Weights of a small masked image model: layers 14.
Rows from block 8 of a small masked image model, named by matrix and row number. Rows with one number belong to one neuron. Each number is 128 + 32 x the weight over its row's rms, rounded and kept within 0 to 255. All counts start at 0. Numbers have three digits each. After the name is the row's rms in percent of the matrix's.
After each neuron's rows are labels from the 100 images, of 14848, where the neuron reaches its highest value: "strongest on" is what is common among them. Only what is clearly more common there than usual is listed. The data: photos of plants and fungi (iNaturalist).
# fc1: MLP up (model.blocks.8.mlp.fc1.weight, 768x256), inputs 0-85
# fc2: MLP down (model.blocks.8.mlp.fc2.weight, 256x768, transposed), outputs 0-85

fc1.562 109:152110139127154190132153188138147052076153181149134142170104149191154096128109111110071142115101166102157166121159191109123154111151121148072118085137171124137070119166109088123159089081111137154147169100122120072075151103064123183066099125110095157130136080
fc2.562 111:126114118141088099103124107173146217172151114107113120095161123093187168126178125131104145078087124065098055129132115051077115109117122225156116114080205114100113111130088158134099134155194132105121149060166109163171084137096182111126092112138153129154094129
strongest on: order Asparagales; family: Asparagaceae; text has "yucca"

fc1.439 097:136144171123145113121101140103099067126142204134096167138126097131160074099110130103143121097099128144114128086159180100119163110127079119112186193109127154116156098123111109160145129145153155073192105105130121136117082114000097154042126127109111155158128146
fc2.439 095:146107123123153091137166143194082138101095163104130092085151201205074180166131137030141152074141124121150092120174150151133106128146147133158099075154195153117130142162167148149120155131168105143156108121142160113108125128214139139073098149199083143114126106
strongest on: class Liliopsida

fc1.147 094:119128113145128135126103096130118090124154150171123112105132105127171094094105128136159113155091116141162133130111174091175153092166100145088142071216156154112096100194123170133201091083083131106145138144091096099119124126107129120128121156140115131155132144
fc2.147 072:159151161115122108113105151093126132114135112117090165145097095180094115093149086137122165079187187140103139148120082111157168129149124126088148160098142144134176103089116146120103133076194106106165132106102111152093110088077125120139082140105099142120132125
strongest on: class Liliopsida; order Asparagales

fc1.459 099:121095159135156135159086142182071119145139068176094144150062155157093106185128131141141097184076177103103090137121157149123103113127140123162123108104077097109157108126105158120138161131091103117082132124084128161113146111129119100083162146143150073118111108
fc2.459 074:128098107140132167155117133113095119156097115107199155124115110143115146140149152184173124135095174107149093054101146136149136164163153173109116140109153115157144150165068107101163119056135097165067089127150070179175236110151112092075118122131075127140161131
strongest on: order Asterales; family: Asteraceae

fc1.339 092:162084138101170145113152079146150052115131132117139183117123121056126080131135098134120113143131108151176152166148121088145121071107121113187115044126138083152048134143079123122097091175065134173093114138135095156184164118087149129137101136110136126129127138
fc2.339 091:128098097117111108157090173137135127097151088190065116165046082118134151175100142121109126101151119116080166176135089116121175150136098112145109178098166188113128129163113133174113092137127129189153086133096072128078041098200157096100070140151146136105094145
strongest on: class Liliopsida

fc1.427 112:193134124105107114152129081080179109136122122174150075179137165087145119191135137125139116167131072116097172085144110123147113135124136142079173145054143135160135157176139109125132064080141127122173117097086075142125094122090103119107081171171129138142163115
fc2.427 080:172131053144188105117120157108078084189117101081131115139075168157176111178137126124120171121166128150079170121141139156147131100098110123165203088098184086128144100137173151147150126104154123108153157102165075161149150093149083101093086079127189109170155146
strongest on: order Asparagales; family: Asparagaceae; text has "yucca"

fc1.740 096:176137141096186112101156137153100111122161169168087123111041138173148143198149108107120138129149050111071136109084103116135162125173121149134132189149199139149129136153128157092084070074105141126204128085107111158133118116138136119144187177117125129160097107
fc2.740 062:074152127136102125141186146116083148109152113169119115207117155134075139088179155175111116100161114149113168129074170125132136081100166159101094106145154121092133086140115181090196092123113087114105205117175082096124090138146127115166130069094125114156129144
strongest on: class Liliopsida

fc1.504 102:135136105103108119135146144134127121137110143128117132143110128171116168102111121096101162090157187116153155153201095098146094136119120098111130092133127154147112048148131085085144101097123131167084142165109083123159154157137160087178133079121111104133136098
fc2.504 127:078162108117129162132188077169061113123104108115198153130172131124129106110107146136107166120072097093148130130152128133075164147091161094112127147128195180094168136185113175131143066037140104121064134128088132162166068081090120129192088144147129151166145171
strongest on: order Caryophyllales; family: Cactaceae

fc1.587 097:142128129076124109112113079172161093093137088104164126071043163126156135141103106079083160140113137134129096100120083174134162162118113099128079149080123138146117158148127152125183082078130178142088105186175156086120113145143135132128153090123130115045117095
fc2.587 080:139076118157100129126118125110125075072162125144033174084166120018134123158140098108183135103108125122065038164097107085137103086163133092117119100082085155140160173143146168100165140111121138052133131154127131141125052137122138132129137150079098164120159145
strongest on: class Liliopsida

fc1.457 111:115182138132140145118175131082131114185136161147154101153085136181188082162085164160104155075150175101139132127121162092126165100149135118091088118114193187133107107165129149116183114049146144140169102122158091159174115121050116114176126179065155144130123135
fc2.457 121:208185114098097105126077138137139152147087128088164115101129141195179147064135120120054097065124122077105120175172089130083111060113157161099140122109167180153161087131148163124094115094170094137110103064128117140116124133100151112109041153170129186111142155
strongest on: order Asparagales; order Caryophyllales

fc1.370 101:159130099103152096142151112159122071129107034102126133078093169119124210085153105119165151160170072144163141141122088092162137133094122078140191068151195141111166124121136116103129108148156073194076109159145110123213112160098134121135154150149114133086099163
fc2.370 084:153141116094119162129073136138103092130102094137137102179121141164164173155089127181121132057166095151112183109134133102178117166145085105161087152141122178178114122124171132147099153121118116084127158155130105148101124095114130136112110133130119095150096115
strongest on: class Liliopsida

fc1.510 105:150096084142163148131147117132135118096109132121150137073087176185105171150136116137133140100137165118135109104126236156182108164136191129095098171061124148096101131138157145093172160108148091142123145097152084116169162112129092121068114073154110115170152068
fc2.510 092:142071126112154085152171151146216096126109147125123155122138081070076136175107097127163108094153128190155131171090148107162146143162149127142132146106126195085114100145147127099133139108138128089142110072132097154167119146122165148086118104174061137137125150
strongest on: class Liliopsida

fc1.682 096:082129149145142143120084113139158104165154159087105173157067166168200117107065160121120110083099170058136114138129131103121094133120152140154156198162162148131074209129105133134145120165140119137199114094152086129090099117029106164127135109148170105123130110
fc2.682 088:115076082140142119149136108120125188129083135088152150084178153192119151146170106051160157134110184110110156135165190150129130146103112174127207150173107136156159087094152135151104143114068197146100101170087103163139168170178079160138157162148172155108143093
strongest on: class Liliopsida

fc1.705 115:194125117130162163128125151131128121078173123107122117129117153137117038195128132101143128129120071099086038116137139157166168101095124093144069106160058148159132106123141124192142069121130161143073148139168129129136171155157151115150101084154156155175173091
fc2.705 131:132111147158159134134116137090148153116146148115112141182143135153156172177151136119155185134149037104147105121168090129154113224137094101176122086089131100157136139155119159143141135099132185116155113140160164153070178121154124115125127127146111131115141119
strongest on: order Asterales; family: Asteraceae

fc1.590 104:076139096111154147166097098116113120136112138095149141108148088147133151130098095094118063077123172125128117124145158171104125111151119105143163151168180087154155164142097131125155126147146149074153126083149091170090172119053101154120180129135160153130096099
fc2.590 114:097139139160122142110085181095129122116195113102153149082088116148124156143169103110103133135121167116104125142165183138158109152111118129166159137213164119100131108147166108130096121134129172153218115172089118106123114168165147133155103138190163127066144125
strongest on: class Liliopsida

fc1.683 099:124117148064117123198134167133131073143119117088152082140150137096129189149122040157174130090136089118144108124135106038091088137131152149140169149153181117120123087086167135131143097131152150169178116076141125159088124127115155125129118120179134173174121135
fc2.683 090:109097132163124128177088185151178127190131123116123122154105128070158131091131119137135094142116114091133113122130176155150113084098134142107153070155186182191124094105157137156081131159086109131142121154124121124198081130124161137113153098123162078092125149
strongest on: class: Liliopsida; order Asparagales; family: Asparagaceae

fc1.358 100:169161167094152171120156141155125126178122140104090165104143156088131096124153146136135071114160099157198147079144175171153056100138186098108174127130164130140117145149107161109155152115119147124144071104092168200156147130136115125076149141075126116124184136
fc2.358 100:101087141175125189133138119154121099135150091092149099112096114115139160142116125180124098154129112119133148179134101157149215125115112142167104109090162163061145150078115160236112133076122136101100127159123102153187117124149125173129105136110138172132116115
strongest on: kingdom Fungi; phylum Basidiomycota; class Agaricomycetes

fc1.742 100:093103155093127175149125191167133184123144091136136132166138115107101086118135055100151162141132151158133161087113184145122166158117087142124153154094135141138119158130104122176138134127157121130138131132151088122148132169119095059105138191136139155102146110
fc2.742 074:121174127089071094120110126107149124139072120116146116139101184159137154149128083113171195125135125168162122090110136099183174091056107090165127094092119132091110115083162147132113127128148129104098100066110068109112100128099125111157135134150105116127123121
strongest on: class Liliopsida

fc1.670 100:136129090080155112082103136132120111165132184162181075103164126177184113154148113141083165176108152104102147106117086115135147141120147130127117130118163149144119164190127144094160102152112105192168061120170160167118091163126165115153157100097152130124110179
fc2.670 117:134102143154129124187143138120195113134070099141163165132149114158141142067134109133122129062131118082136131140151140132070140147114133102117123115102130118121095085080126141130105175049093155111154119111173161112106140147076105177124117120159122120120135086
strongest on: order Caryophyllales; family: Cactaceae

fc1.76 107:050091109144131125144129071172107127114123170126115136115154108169220129139141057121098116111114120125109111155111156113142138109138123143097105166100083130124136137154141126107133167164157142109108069181169099099148168141076188105151093128077064148135154140
fc2.76 119:125111096155145179103134115144099172162111126091099113114057105166187212151159114148155160127104103138156188132182157200181139185146157145134126209221114098077134126147123160122153152097134164111094131190149077133113184162111154098124108091157094095144135160
strongest on: order Fagales

fc1.555 101:203084162112156125172157131139095155132063143139188137165120162143088102101164144154147132151133079117216153149152162094168120167116190238135086152124133165147067150124129111108113138171111047122107129149114110171099083080137169130117145179158149117135158133
fc2.555 099:190136157115112134127100147101133151161138113109168156161134174150108145147130163067108140142116147065086144183099156121117222110089089121188093136160136107104182111118122121144097083111168163135140149133188115122129193137097114206114165107139130192165125115
strongest on: class Liliopsida

fc1.297 092:118125109125146157135090139155156051093119164118139165083121108162126158146127158120073086182139151097086183061140128053106139135166131106114117127144078136095088177138148159093080119145128116157085170129135167117064155137143153127125148151122174159103150082
fc2.297 098:110116163134100105138097153147131137103138149115087116138142132125155132155128115113180191124096137157166083156083127126135086083101123107132104158098160079150189147164151157164156153129192109124083157094112111151160148120135149136138169159096172137182128110
strongest on: order Asparagales; family: Asparagaceae; text has "yucca"