From a checkpoint of a small masked image model.
Data: trained on photos of plants and fungi (iNaturalist), 90422 training examples, 35.1 epochs.
Rows from block 6 of a small masked image model, named by matrix and row number. Rows with one number belong to one neuron. Each number is 50 + 15 x the weight over its row's rms, rounded and kept within 0 to 99. All counts start at 0.
Before each neuron's rows are labels from the 100 images, of 14848, where the neuron reaches its highest value: "top examples" is what is common among them. Only what is clearly more common there than usual is listed. The data: photos of plants and fungi (iNaturalist). In brackets: how many of the 100.
# fc1: MLP up (model.blocks.6.mlp.fc1.weight, 768x256), inputs 128-255
# fc2: MLP down (model.blocks.6.mlp.fc2.weight, 256x768, transposed), outputs 128-255

top examples: order Asterales (31); family: Asteraceae (31)
fc1.464:38 41 43 48 67 64 48 34 59 15 51 44 20 81 68 57 57 37 40 54 78 67 82 47 40 50 58 49 53 35 09 65 39 52 53 40 93 40 54 53 53 41 38 34 29 44 17 44 39 63 47 47 53 60 32 58 45 55 29 68 70 45 81 41 61 21 29 26 33 39 73 67 52 61 61 35 61 50 56 46 17 29 49 42 80 38 56 64 58 47 69 32 36 42 58 47 56 27 37 41 39 32 55 20 65 43 39 43 32 60 58 49 61 32 11 49 60 37 66 90 31 71 48 26 57 44 35 57
fc2.464:39 59 81 52 36 26 56 87 41 50 76 35 42 45 59 76 53 49 34 59 26 70 48 35 61 48 62 58 20 55 74 57 52 42 29 82 95 22 51 50 39 35 69 40 60 53 38 57 37 25 52 59 59 55 53 60 56 67 68 47 17 57 37 61 38 67 50 42 28 59 44 33 53 04 29 63 41 81 77 46 68 56 51 33 52 66 38 47 44 64 51 67 40 44 63 44 65 60 50 46 47 42 52 56 55 53 49 46 47 91 54 44 53 72 62 74 40 45 88 77 49 60 88 41 63 48 59 26

top examples: order Asterales (29); family: Asteraceae (29)
fc1.645:26 48 61 25 51 47 50 57 26 66 46 41 58 66 53 76 35 34 59 57 36 37 25 56 60 53 60 55 47 56 48 64 66 24 25 50 54 34 38 38 71 58 33 55 48 39 45 39 62 53 43 66 33 84 63 56 68 43 26 55 52 38 39 85 47 20 32 81 54 48 40 08 44 39 40 56 53 48 51 45 25 26 81 45 34 32 43 39 57 84 60 54 66 32 46 55 43 40 67 42 50 30 64 50 50 76 49 67 60 68 32 52 65 44 22 23 34 52 43 76 42 43 49 51 80 37 37 75
fc2.645:63 50 60 33 73 47 31 75 42 41 64 25 51 28 47 42 49 68 58 31 35 30 27 27 72 57 98 46 64 38 40 45 36 42 56 60 43 75 69 55 41 49 69 58 59 54 64 38 72 74 44 54 72 48 47 67 22 56 31 65 47 43 28 59 62 48 46 47 39 58 89 30 68 43 36 60 41 43 64 55 40 43 69 48 29 71 68 40 53 48 54 54 24 40 39 56 44 29 38 33 66 46 34 43 35 33 72 16 72 23 29 50 50 42 54 41 61 24 48 53 56 51 73 44 52 57 35 44

top examples: class: Liliopsida (29); order Asparagales (26); family: Asparagaceae (26)
fc1.22:14 72 45 59 59 46 64 22 53 33 49 56 50 28 63 87 59 45 38 56 59 40 52 51 68 70 40 36 61 39 49 48 36 48 48 30 48 56 50 48 65 72 22 47 52 32 33 55 33 75 48 56 56 34 52 24 58 75 53 52 85 79 58 64 43 54 46 64 32 47 69 69 54 70 45 46 46 47 52 44 59 35 45 58 35 59 39 46 41 72 49 26 52 38 63 63 36 36 56 54 42 64 29 66 49 62 23 48 26 62 45 53 50 45 72 40 73 49 69 62 73 41 38 36 11 78 58 44
fc2.22:13 34 44 40 56 61 56 68 81 41 64 38 51 85 81 51 43 52 52 42 57 59 53 54 63 56 27 60 60 38 69 42 47 46 54 09 45 68 44 53 38 35 61 36 55 66 55 55 53 38 70 58 30 51 17 25 56 22 53 41 40 58 29 58 43 21 44 46 40 35 66 57 33 48 74 39 39 31 29 38 57 28 78 47 22 39 51 45 26 43 68 39 52 54 38 44 30 61 51 41 36 17 63 67 28 43 57 59 36 29 52 54 71 54 71 37 56 42 44 53 03 54 51 38 61 35 36 49

top examples: order Asterales (31); family: Asteraceae (29)
fc1.704:56 72 72 51 49 31 57 54 40 38 45 39 46 70 27 64 62 43 32 09 52 36 58 44 68 62 58 42 51 43 29 60 27 53 59 25 44 32 57 53 44 45 49 75 36 40 24 29 34 57 37 72 39 65 61 45 53 71 46 64 65 49 49 28 42 30 71 38 76 39 81 44 46 38 54 59 92 54 27 41 51 07 30 56 36 43 68 52 60 43 58 54 67 59 53 74 58 23 41 36 51 68 58 61 57 39 51 63 57 40 31 49 49 55 57 36 16 61 59 56 49 68 57 58 34 28 52 58
fc2.704:30 44 49 64 46 52 64 30 46 46 44 38 39 51 49 38 39 31 47 41 39 62 50 48 41 69 27 41 62 78 57 23 79 61 34 59 36 54 34 57 71 33 54 27 59 55 47 93 10 20 52 48 52 61 34 59 52 39 62 55 50 74 36 67 52 60 80 75 66 52 23 39 59 52 57 80 88 17 57 43 37 65 46 56 56 72 38 44 61 49 68 54 41 52 49 45 33 46 57 50 23 59 31 25 42 44 37 43 56 59 46 62 63 64 44 44 41 54 47 02 45 73 46 20 63 43 44 72

top examples: class Liliopsida (25)
fc1.444:36 43 47 43 42 62 62 48 60 62 59 45 57 38 58 27 65 36 23 65 22 39 60 39 41 59 47 56 45 45 27 27 60 31 56 46 51 78 45 60 48 55 36 44 62 50 31 39 61 28 56 81 13 21 44 39 38 50 32 49 36 39 37 82 72 62 47 49 53 66 25 69 64 57 56 52 47 38 35 69 52 47 68 59 58 53 62 65 00 62 49 41 73 54 47 55 34 20 66 54 17 39 54 52 46 56 42 54 24 71 49 31 65 37 43 51 54 47 58 61 29 51 44 60 76 43 51 48
fc2.444:17 39 45 82 52 58 55 32 37 40 29 77 72 46 69 59 63 28 59 47 75 53 55 62 41 66 54 71 28 56 38 71 52 38 68 39 42 55 30 60 53 45 55 89 61 57 22 56 36 34 46 33 32 26 58 37 57 48 36 45 62 25 39 46 11 57 48 79 42 41 55 36 30 51 53 64 66 55 78 41 66 35 27 45 26 43 47 21 65 57 59 34 55 42 69 55 43 55 38 42 23 31 49 56 67 29 69 66 60 34 38 59 49 45 47 77 50 38 61 84 42 48 68 34 62 54 44 34

top examples: order Asterales (30); family: Asteraceae (30)
fc1.230:42 47 55 16 37 55 56 57 69 52 53 34 44 61 46 56 46 61 65 77 56 50 34 43 54 39 32 43 75 58 51 67 54 16 73 39 62 38 51 45 73 40 33 53 59 40 81 50 44 62 56 41 64 20 46 34 65 63 58 35 25 51 62 45 55 41 11 48 44 59 44 18 38 39 36 57 57 58 62 50 37 40 62 48 41 38 52 29 68 45 81 46 34 85 52 44 57 61 62 34 61 69 67 39 43 40 67 50 60 76 82 59 49 30 38 37 35 52 44 45 35 36 65 49 72 61 39 62
fc2.230:68 74 46 61 67 42 64 22 48 51 57 58 53 32 49 49 63 30 56 22 34 59 43 54 98 69 79 59 41 47 58 65 54 47 55 35 42 63 69 49 51 25 59 35 66 34 50 47 51 16 60 40 37 55 30 51 35 58 32 50 59 71 46 81 23 41 16 47 27 43 52 32 45 32 21 65 51 25 50 55 42 59 60 54 49 44 70 27 35 29 51 35 26 35 61 57 35 28 40 55 39 73 84 42 51 73 49 49 48 59 25 57 36 31 63 20 44 18 45 66 56 42 81 47 83 61 54 46

top examples: order Asparagales (28); family: Asparagaceae (28); text has "yucca" (25)
fc1.131:43 37 63 59 59 50 39 56 48 41 48 37 49 35 49 17 71 56 48 57 66 35 47 53 59 10 19 84 60 65 51 48 14 43 49 36 35 59 59 53 51 24 48 69 43 29 41 21 59 33 35 54 71 48 54 50 19 27 51 39 50 56 53 54 55 63 49 18 55 41 67 55 81 66 55 40 59 31 11 65 41 32 37 65 53 42 42 49 63 78 56 67 29 80 33 65 48 46 69 48 34 50 47 57 41 46 36 69 33 47 29 45 70 55 82 64 64 49 25 57 35 45 57 34 43 42 46 44
fc2.131:63 23 57 76 65 71 59 79 39 35 18 61 41 64 18 27 20 25 77 62 74 42 71 46 47 46 34 34 44 70 52 43 32 60 46 66 56 50 43 56 42 55 74 28 71 89 56 53 49 33 60 41 79 38 41 41 50 43 43 41 52 52 39 38 49 42 52 53 60 64 46 69 32 66 62 41 36 63 57 30 39 47 34 64 51 39 77 21 33 14 54 39 46 53 72 55 30 26 43 45 49 22 51 39 85 69 33 40 53 53 41 33 48 35 45 54 41 29 53 59 54 41 22 32 68 29 79 37

top examples: order Asterales (36); family: Asteraceae (34)
fc1.137:40 14 43 46 75 61 50 59 73 31 64 38 31 67 37 71 62 61 53 58 64 50 48 31 51 28 26 52 52 59 43 56 59 35 49 50 56 67 67 50 36 58 35 46 74 15 38 23 32 27 57 17 38 55 40 31 47 54 54 75 53 69 60 60 73 39 12 46 57 65 30 50 62 26 70 31 56 62 76 55 41 19 47 48 51 44 45 66 61 56 53 62 30 40 44 42 40 76 65 54 41 36 46 45 41 53 28 49 72 60 60 43 46 46 24 47 44 70 74 43 38 42 52 04 26 60 56 41
fc2.137:53 67 66 34 32 86 51 71 39 35 77 36 50 32 33 68 48 50 54 61 54 41 37 55 73 73 69 34 43 64 50 36 50 55 69 35 62 57 47 79 67 66 55 37 36 73 29 60 32 43 53 44 73 41 40 33 49 51 44 27 29 67 53 47 44 84 21 55 51 50 62 42 40 55 44 77 30 61 53 47 29 32 48 53 62 68 50 63 40 45 59 23 65 51 49 59 58 31 44 64 60 75 74 57 66 72 57 64 50 34 56 50 59 34 50 39 29 58 46 57 54 61 39 22 88 14 44 37

top examples: class Liliopsida (26)
fc1.669:27 38 11 52 67 42 20 47 53 75 59 27 46 37 64 57 61 52 41 99 92 56 63 51 37 73 61 69 38 60 78 38 43 55 56 48 51 28 39 59 43 51 46 40 52 31 28 35 43 67 46 15 43 25 29 48 36 68 34 47 40 76 32 82 50 42 48 45 51 62 47 61 53 59 38 48 64 41 60 68 64 43 67 45 63 35 61 61 27 71 28 48 60 30 47 35 69 20 81 50 53 14 48 56 42 39 46 39 58 24 42 55 49 58 41 68 58 39 53 45 78 44 45 46 64 52 59 42
fc2.669:23 51 63 47 55 53 47 77 48 58 83 37 53 55 11 48 64 43 37 19 69 52 51 39 28 53 57 50 38 55 40 62 59 51 45 37 44 63 49 64 57 41 45 32 78 66 41 28 49 38 57 15 22 40 45 43 86 35 48 50 61 49 15 61 37 49 51 30 51 48 80 65 28 63 59 36 62 40 81 33 64 22 74 56 40 31 28 57 52 57 44 28 45 45 56 80 71 64 43 52 53 73 65 58 23 40 60 58 46 45 67 57 50 34 37 52 54 26 54 63 63 50 43 28 57 55 59 43

top examples: class Liliopsida (27)
fc1.639:47 45 44 35 54 74 40 17 29 75 65 57 30 60 49 67 40 63 21 47 68 07 62 31 50 72 76 79 25 58 70 56 48 21 36 33 68 52 55 43 46 49 37 76 55 58 46 38 19 49 51 55 64 60 49 63 63 67 85 65 39 29 45 35 35 61 42 67 43 53 39 43 34 62 47 73 65 80 44 20 66 43 44 61 49 41 54 38 53 48 30 53 47 53 66 31 44 54 32 35 53 63 26 56 53 70 38 34 49 63 60 59 60 63 48 56 28 46 57 60 85 47 80 25 27 29 64 44
fc2.639:42 63 41 31 44 44 29 69 46 36 56 36 43 74 67 26 57 58 44 41 43 54 70 55 48 69 30 40 67 44 63 84 28 43 60 51 27 34 45 58 55 58 41 63 53 47 61 50 60 11 49 23 50 48 49 18 49 37 59 44 49 37 69 32 35 74 35 68 55 56 63 57 47 49 57 67 67 44 35 67 38 47 49 62 25 49 64 45 34 38 77 66 46 40 66 33 25 29 42 39 67 21 41 69 51 62 73 42 41 74 44 59 44 37 46 59 57 35 33 54 19 52 46 45 31 35 53 56

top examples: order Asparagales (30); family: Asparagaceae (30); text has "yucca" (25)
fc1.657:41 68 23 19 62 57 46 64 44 35 42 50 46 47 70 43 59 32 31 31 60 20 52 40 72 73 86 47 33 27 36 76 29 59 51 30 63 52 51 40 53 47 62 43 68 73 50 66 60 60 47 73 58 67 55 38 26 38 46 43 47 51 63 56 66 52 58 49 40 38 59 41 68 68 53 40 58 54 32 29 53 62 25 46 42 51 63 36 39 70 39 35 42 33 54 41 89 61 44 45 48 55 73 34 25 16 33 58 45 31 41 55 83 34 38 37 14 72 26 54 49 55 67 39 43 34 51 41
fc2.657:44 64 56 51 58 56 38 54 61 35 52 51 39 55 38 49 36 36 49 53 37 34 34 70 25 25 42 36 63 67 60 42 64 59 53 37 66 78 78 47 41 51 33 42 53 78 44 53 49 60 62 69 67 46 52 61 53 28 62 60 52 60 61 49 64 47 56 70 83 54 58 70 46 54 58 42 65 79 79 41 48 42 38 42 39 18 60 65 47 40 36 42 39 48 50 11 14 67 56 65 45 71 21 33 32 52 49 15 24 28 64 47 37 58 50 66 72 64 60 43 70 47 62 59 23 51 45 62

top examples: order Asterales (31); family: Asteraceae (31)
fc1.127:69 53 35 50 58 49 32 48 53 54 39 30 64 85 34 52 54 33 34 35 47 45 48 38 35 48 17 60 59 54 47 45 38 77 64 59 50 45 56 56 62 53 35 43 43 53 74 53 68 51 50 44 68 29 44 52 45 63 28 50 87 69 54 54 80 31 61 59 72 65 52 37 44 05 46 40 65 63 48 44 23 42 43 62 30 23 21 58 56 57 00 56 59 36 46 39 49 41 49 43 57 63 60 47 39 47 60 54 41 75 43 28 59 43 85 42 07 43 55 42 35 64 45 47 67 55 46 72
fc2.127:42 62 60 43 82 42 65 21 36 56 62 80 83 42 46 58 58 58 45 32 41 73 24 43 57 33 66 24 53 47 50 64 31 62 62 72 32 55 41 57 62 60 38 64 56 49 62 44 54 66 45 40 59 54 46 37 74 70 24 45 39 55 63 30 55 90 51 60 57 65 70 63 47 46 25 59 50 71 82 28 55 47 50 32 68 42 35 46 59 60 43 51 51 59 60 58 56 50 33 14 60 50 32 43 77 70 60 54 54 46 68 33 44 55 62 61 54 68 64 61 86 45 42 52 55 45 54 32

top examples: class Liliopsida (25)
fc1.101:60 27 42 60 63 54 56 12 60 82 38 42 30 17 36 68 67 65 51 29 49 46 43 64 49 46 55 59 52 47 00 53 78 35 57 69 74 47 44 56 49 54 41 54 42 67 27 45 62 60 59 37 58 76 46 62 61 43 63 59 62 44 33 54 68 54 60 61 36 52 49 31 31 54 53 55 60 22 77 67 54 56 62 54 77 35 24 33 54 47 49 55 39 70 34 38 61 44 72 62 63 59 71 39 44 29 43 56 53 55 36 48 42 70 41 67 26 28 53 50 48 61 48 52 54 44 55 29
fc2.101:10 73 52 44 35 60 39 53 31 74 37 52 40 30 54 52 28 65 32 37 31 45 40 46 53 47 54 51 68 53 67 39 27 44 52 59 51 57 51 78 40 44 27 53 73 44 64 48 29 77 51 33 62 47 64 11 66 71 71 66 29 35 49 27 25 57 49 71 44 50 49 29 58 40 35 60 81 53 27 39 67 50 34 61 37 31 29 41 71 54 59 49 58 31 37 40 47 66 42 53 51 18 83 51 38 64 52 43 52 66 52 27 67 51 52 58 51 49 64 95 41 50 57 68 62 39 40 36

top examples: class Liliopsida (25)
fc1.404:38 22 52 21 40 25 50 59 46 56 67 41 71 37 61 43 48 61 35 52 53 54 65 48 37 45 19 38 54 80 73 38 50 56 53 47 48 66 50 35 53 60 65 62 55 34 63 58 57 50 41 57 25 43 55 23 32 51 56 43 73 52 45 40 52 46 50 83 37 64 57 45 35 48 75 55 64 55 49 63 43 67 34 63 37 86 26 52 55 62 51 18 58 38 59 14 17 32 53 71 38 66 72 30 51 63 74 68 60 51 71 33 33 31 38 31 61 47 91 69 30 34 55 57 51 17 34 82
fc2.404:41 62 45 52 67 47 48 54 55 60 51 48 53 65 65 69 66 60 71 49 51 62 22 52 51 72 63 48 68 66 53 35 34 61 44 62 51 58 45 53 49 48 55 29 26 38 45 52 73 70 51 74 51 47 67 47 60 40 69 39 34 55 45 44 68 00 42 29 26 43 78 42 86 27 43 71 24 63 49 74 73 77 71 17 62 14 72 61 50 69 44 46 43 78 27 34 40 65 27 47 44 59 57 36 71 67 54 53 69 50 61 56 68 66 45 45 31 52 38 58 38 59 16 64 44 35 60 56

top examples: class Liliopsida (25)
fc1.361:34 48 69 35 30 57 80 54 58 50 40 70 46 43 41 67 33 22 44 58 49 41 43 58 56 56 61 26 74 30 64 78 38 56 48 62 55 34 68 21 54 55 65 47 66 78 46 39 63 59 34 49 52 56 45 60 36 79 53 64 38 47 59 53 67 64 49 19 32 33 55 39 74 78 27 55 58 54 32 61 41 79 39 61 55 33 47 52 44 36 60 45 45 30 50 09 28 46 28 65 53 88 44 35 19 49 49 58 59 57 71 36 46 39 54 41 47 66 50 44 25 33 56 56 74 38 43 42
fc2.361:42 34 44 35 76 27 27 46 53 39 43 42 54 44 67 31 47 47 63 56 61 75 33 41 46 54 35 54 65 54 51 47 57 68 45 44 41 68 36 44 54 44 38 45 56 37 62 77 47 38 64 45 64 60 63 46 39 58 35 45 74 33 42 57 57 34 35 52 37 42 48 44 79 32 74 46 33 76 55 45 35 83 72 54 44 29 54 67 74 58 42 44 27 62 48 35 47 65 30 22 53 59 36 16 39 57 59 44 58 47 50 54 80 43 74 72 49 73 60 59 81 40 41 42 40 40 50 33

top examples: class: Liliopsida (27); order Asparagales (25); family: Asparagaceae (25)
fc1.417:17 48 43 53 58 53 38 20 48 36 46 34 43 37 79 65 39 37 50 68 75 52 66 54 39 52 64 23 69 47 22 55 38 65 60 34 57 20 26 69 67 24 73 49 63 50 59 64 52 48 44 67 61 53 61 29 38 50 55 67 43 50 56 46 78 19 48 68 15 57 49 51 58 43 69 49 44 52 09 74 30 43 54 58 64 58 14 47 44 45 48 24 49 52 51 42 30 45 44 47 51 34 33 48 75 49 59 47 56 24 50 57 78 27 36 49 53 41 54 61 53 37 44 67 31 48 53 61
fc2.417:38 28 41 60 61 75 46 51 42 58 58 36 70 52 45 40 07 14 49 15 68 38 47 28 47 69 41 73 60 60 59 50 58 51 44 30 06 61 52 47 66 47 55 41 37 36 87 62 53 73 61 67 51 41 25 49 98 25 27 37 66 52 58 64 47 36 38 16 34 49 51 41 37 55 83 44 58 84 55 74 65 57 66 52 36 52 43 55 54 52 43 51 43 76 39 13 54 58 38 64 54 47 52 38 56 64 38 64 65 55 47 41 38 30 66 38 67 81 46 43 55 44 45 34 49 46 38 36

top examples: order Asterales (30); family: Asteraceae (30)
fc1.304:27 53 55 44 45 39 59 38 73 41 58 47 78 73 54 38 52 47 39 23 47 57 87 42 25 59 61 65 58 71 55 44 59 62 36 54 21 68 33 38 49 28 47 29 50 30 59 58 95 42 68 34 95 53 55 22 71 66 08 63 38 62 62 61 39 56 60 26 68 17 49 66 48 21 61 55 51 75 64 43 37 61 57 35 48 30 45 30 28 58 26 48 43 60 74 40 35 48 42 60 71 50 32 36 64 45 55 53 37 52 76 53 67 50 20 37 42 58 77 40 66 62 41 63 81 48 44 40
fc2.304:35 61 41 19 94 54 54 57 52 46 62 42 53 63 46 58 72 64 67 31 69 50 34 68 58 41 44 43 46 32 00 67 56 42 51 44 45 72 46 56 66 31 32 53 36 32 54 52 70 54 35 40 51 44 43 84 59 40 50 84 59 47 51 39 69 33 46 33 50 53 60 58 48 68 32 89 13 57 44 31 39 38 69 89 59 58 55 38 47 38 59 47 41 17 69 58 47 54 30 37 29 28 64 63 42 55 68 69 60 68 52 67 67 45 64 38 52 26 20 52 45 36 55 47 13 46 52 79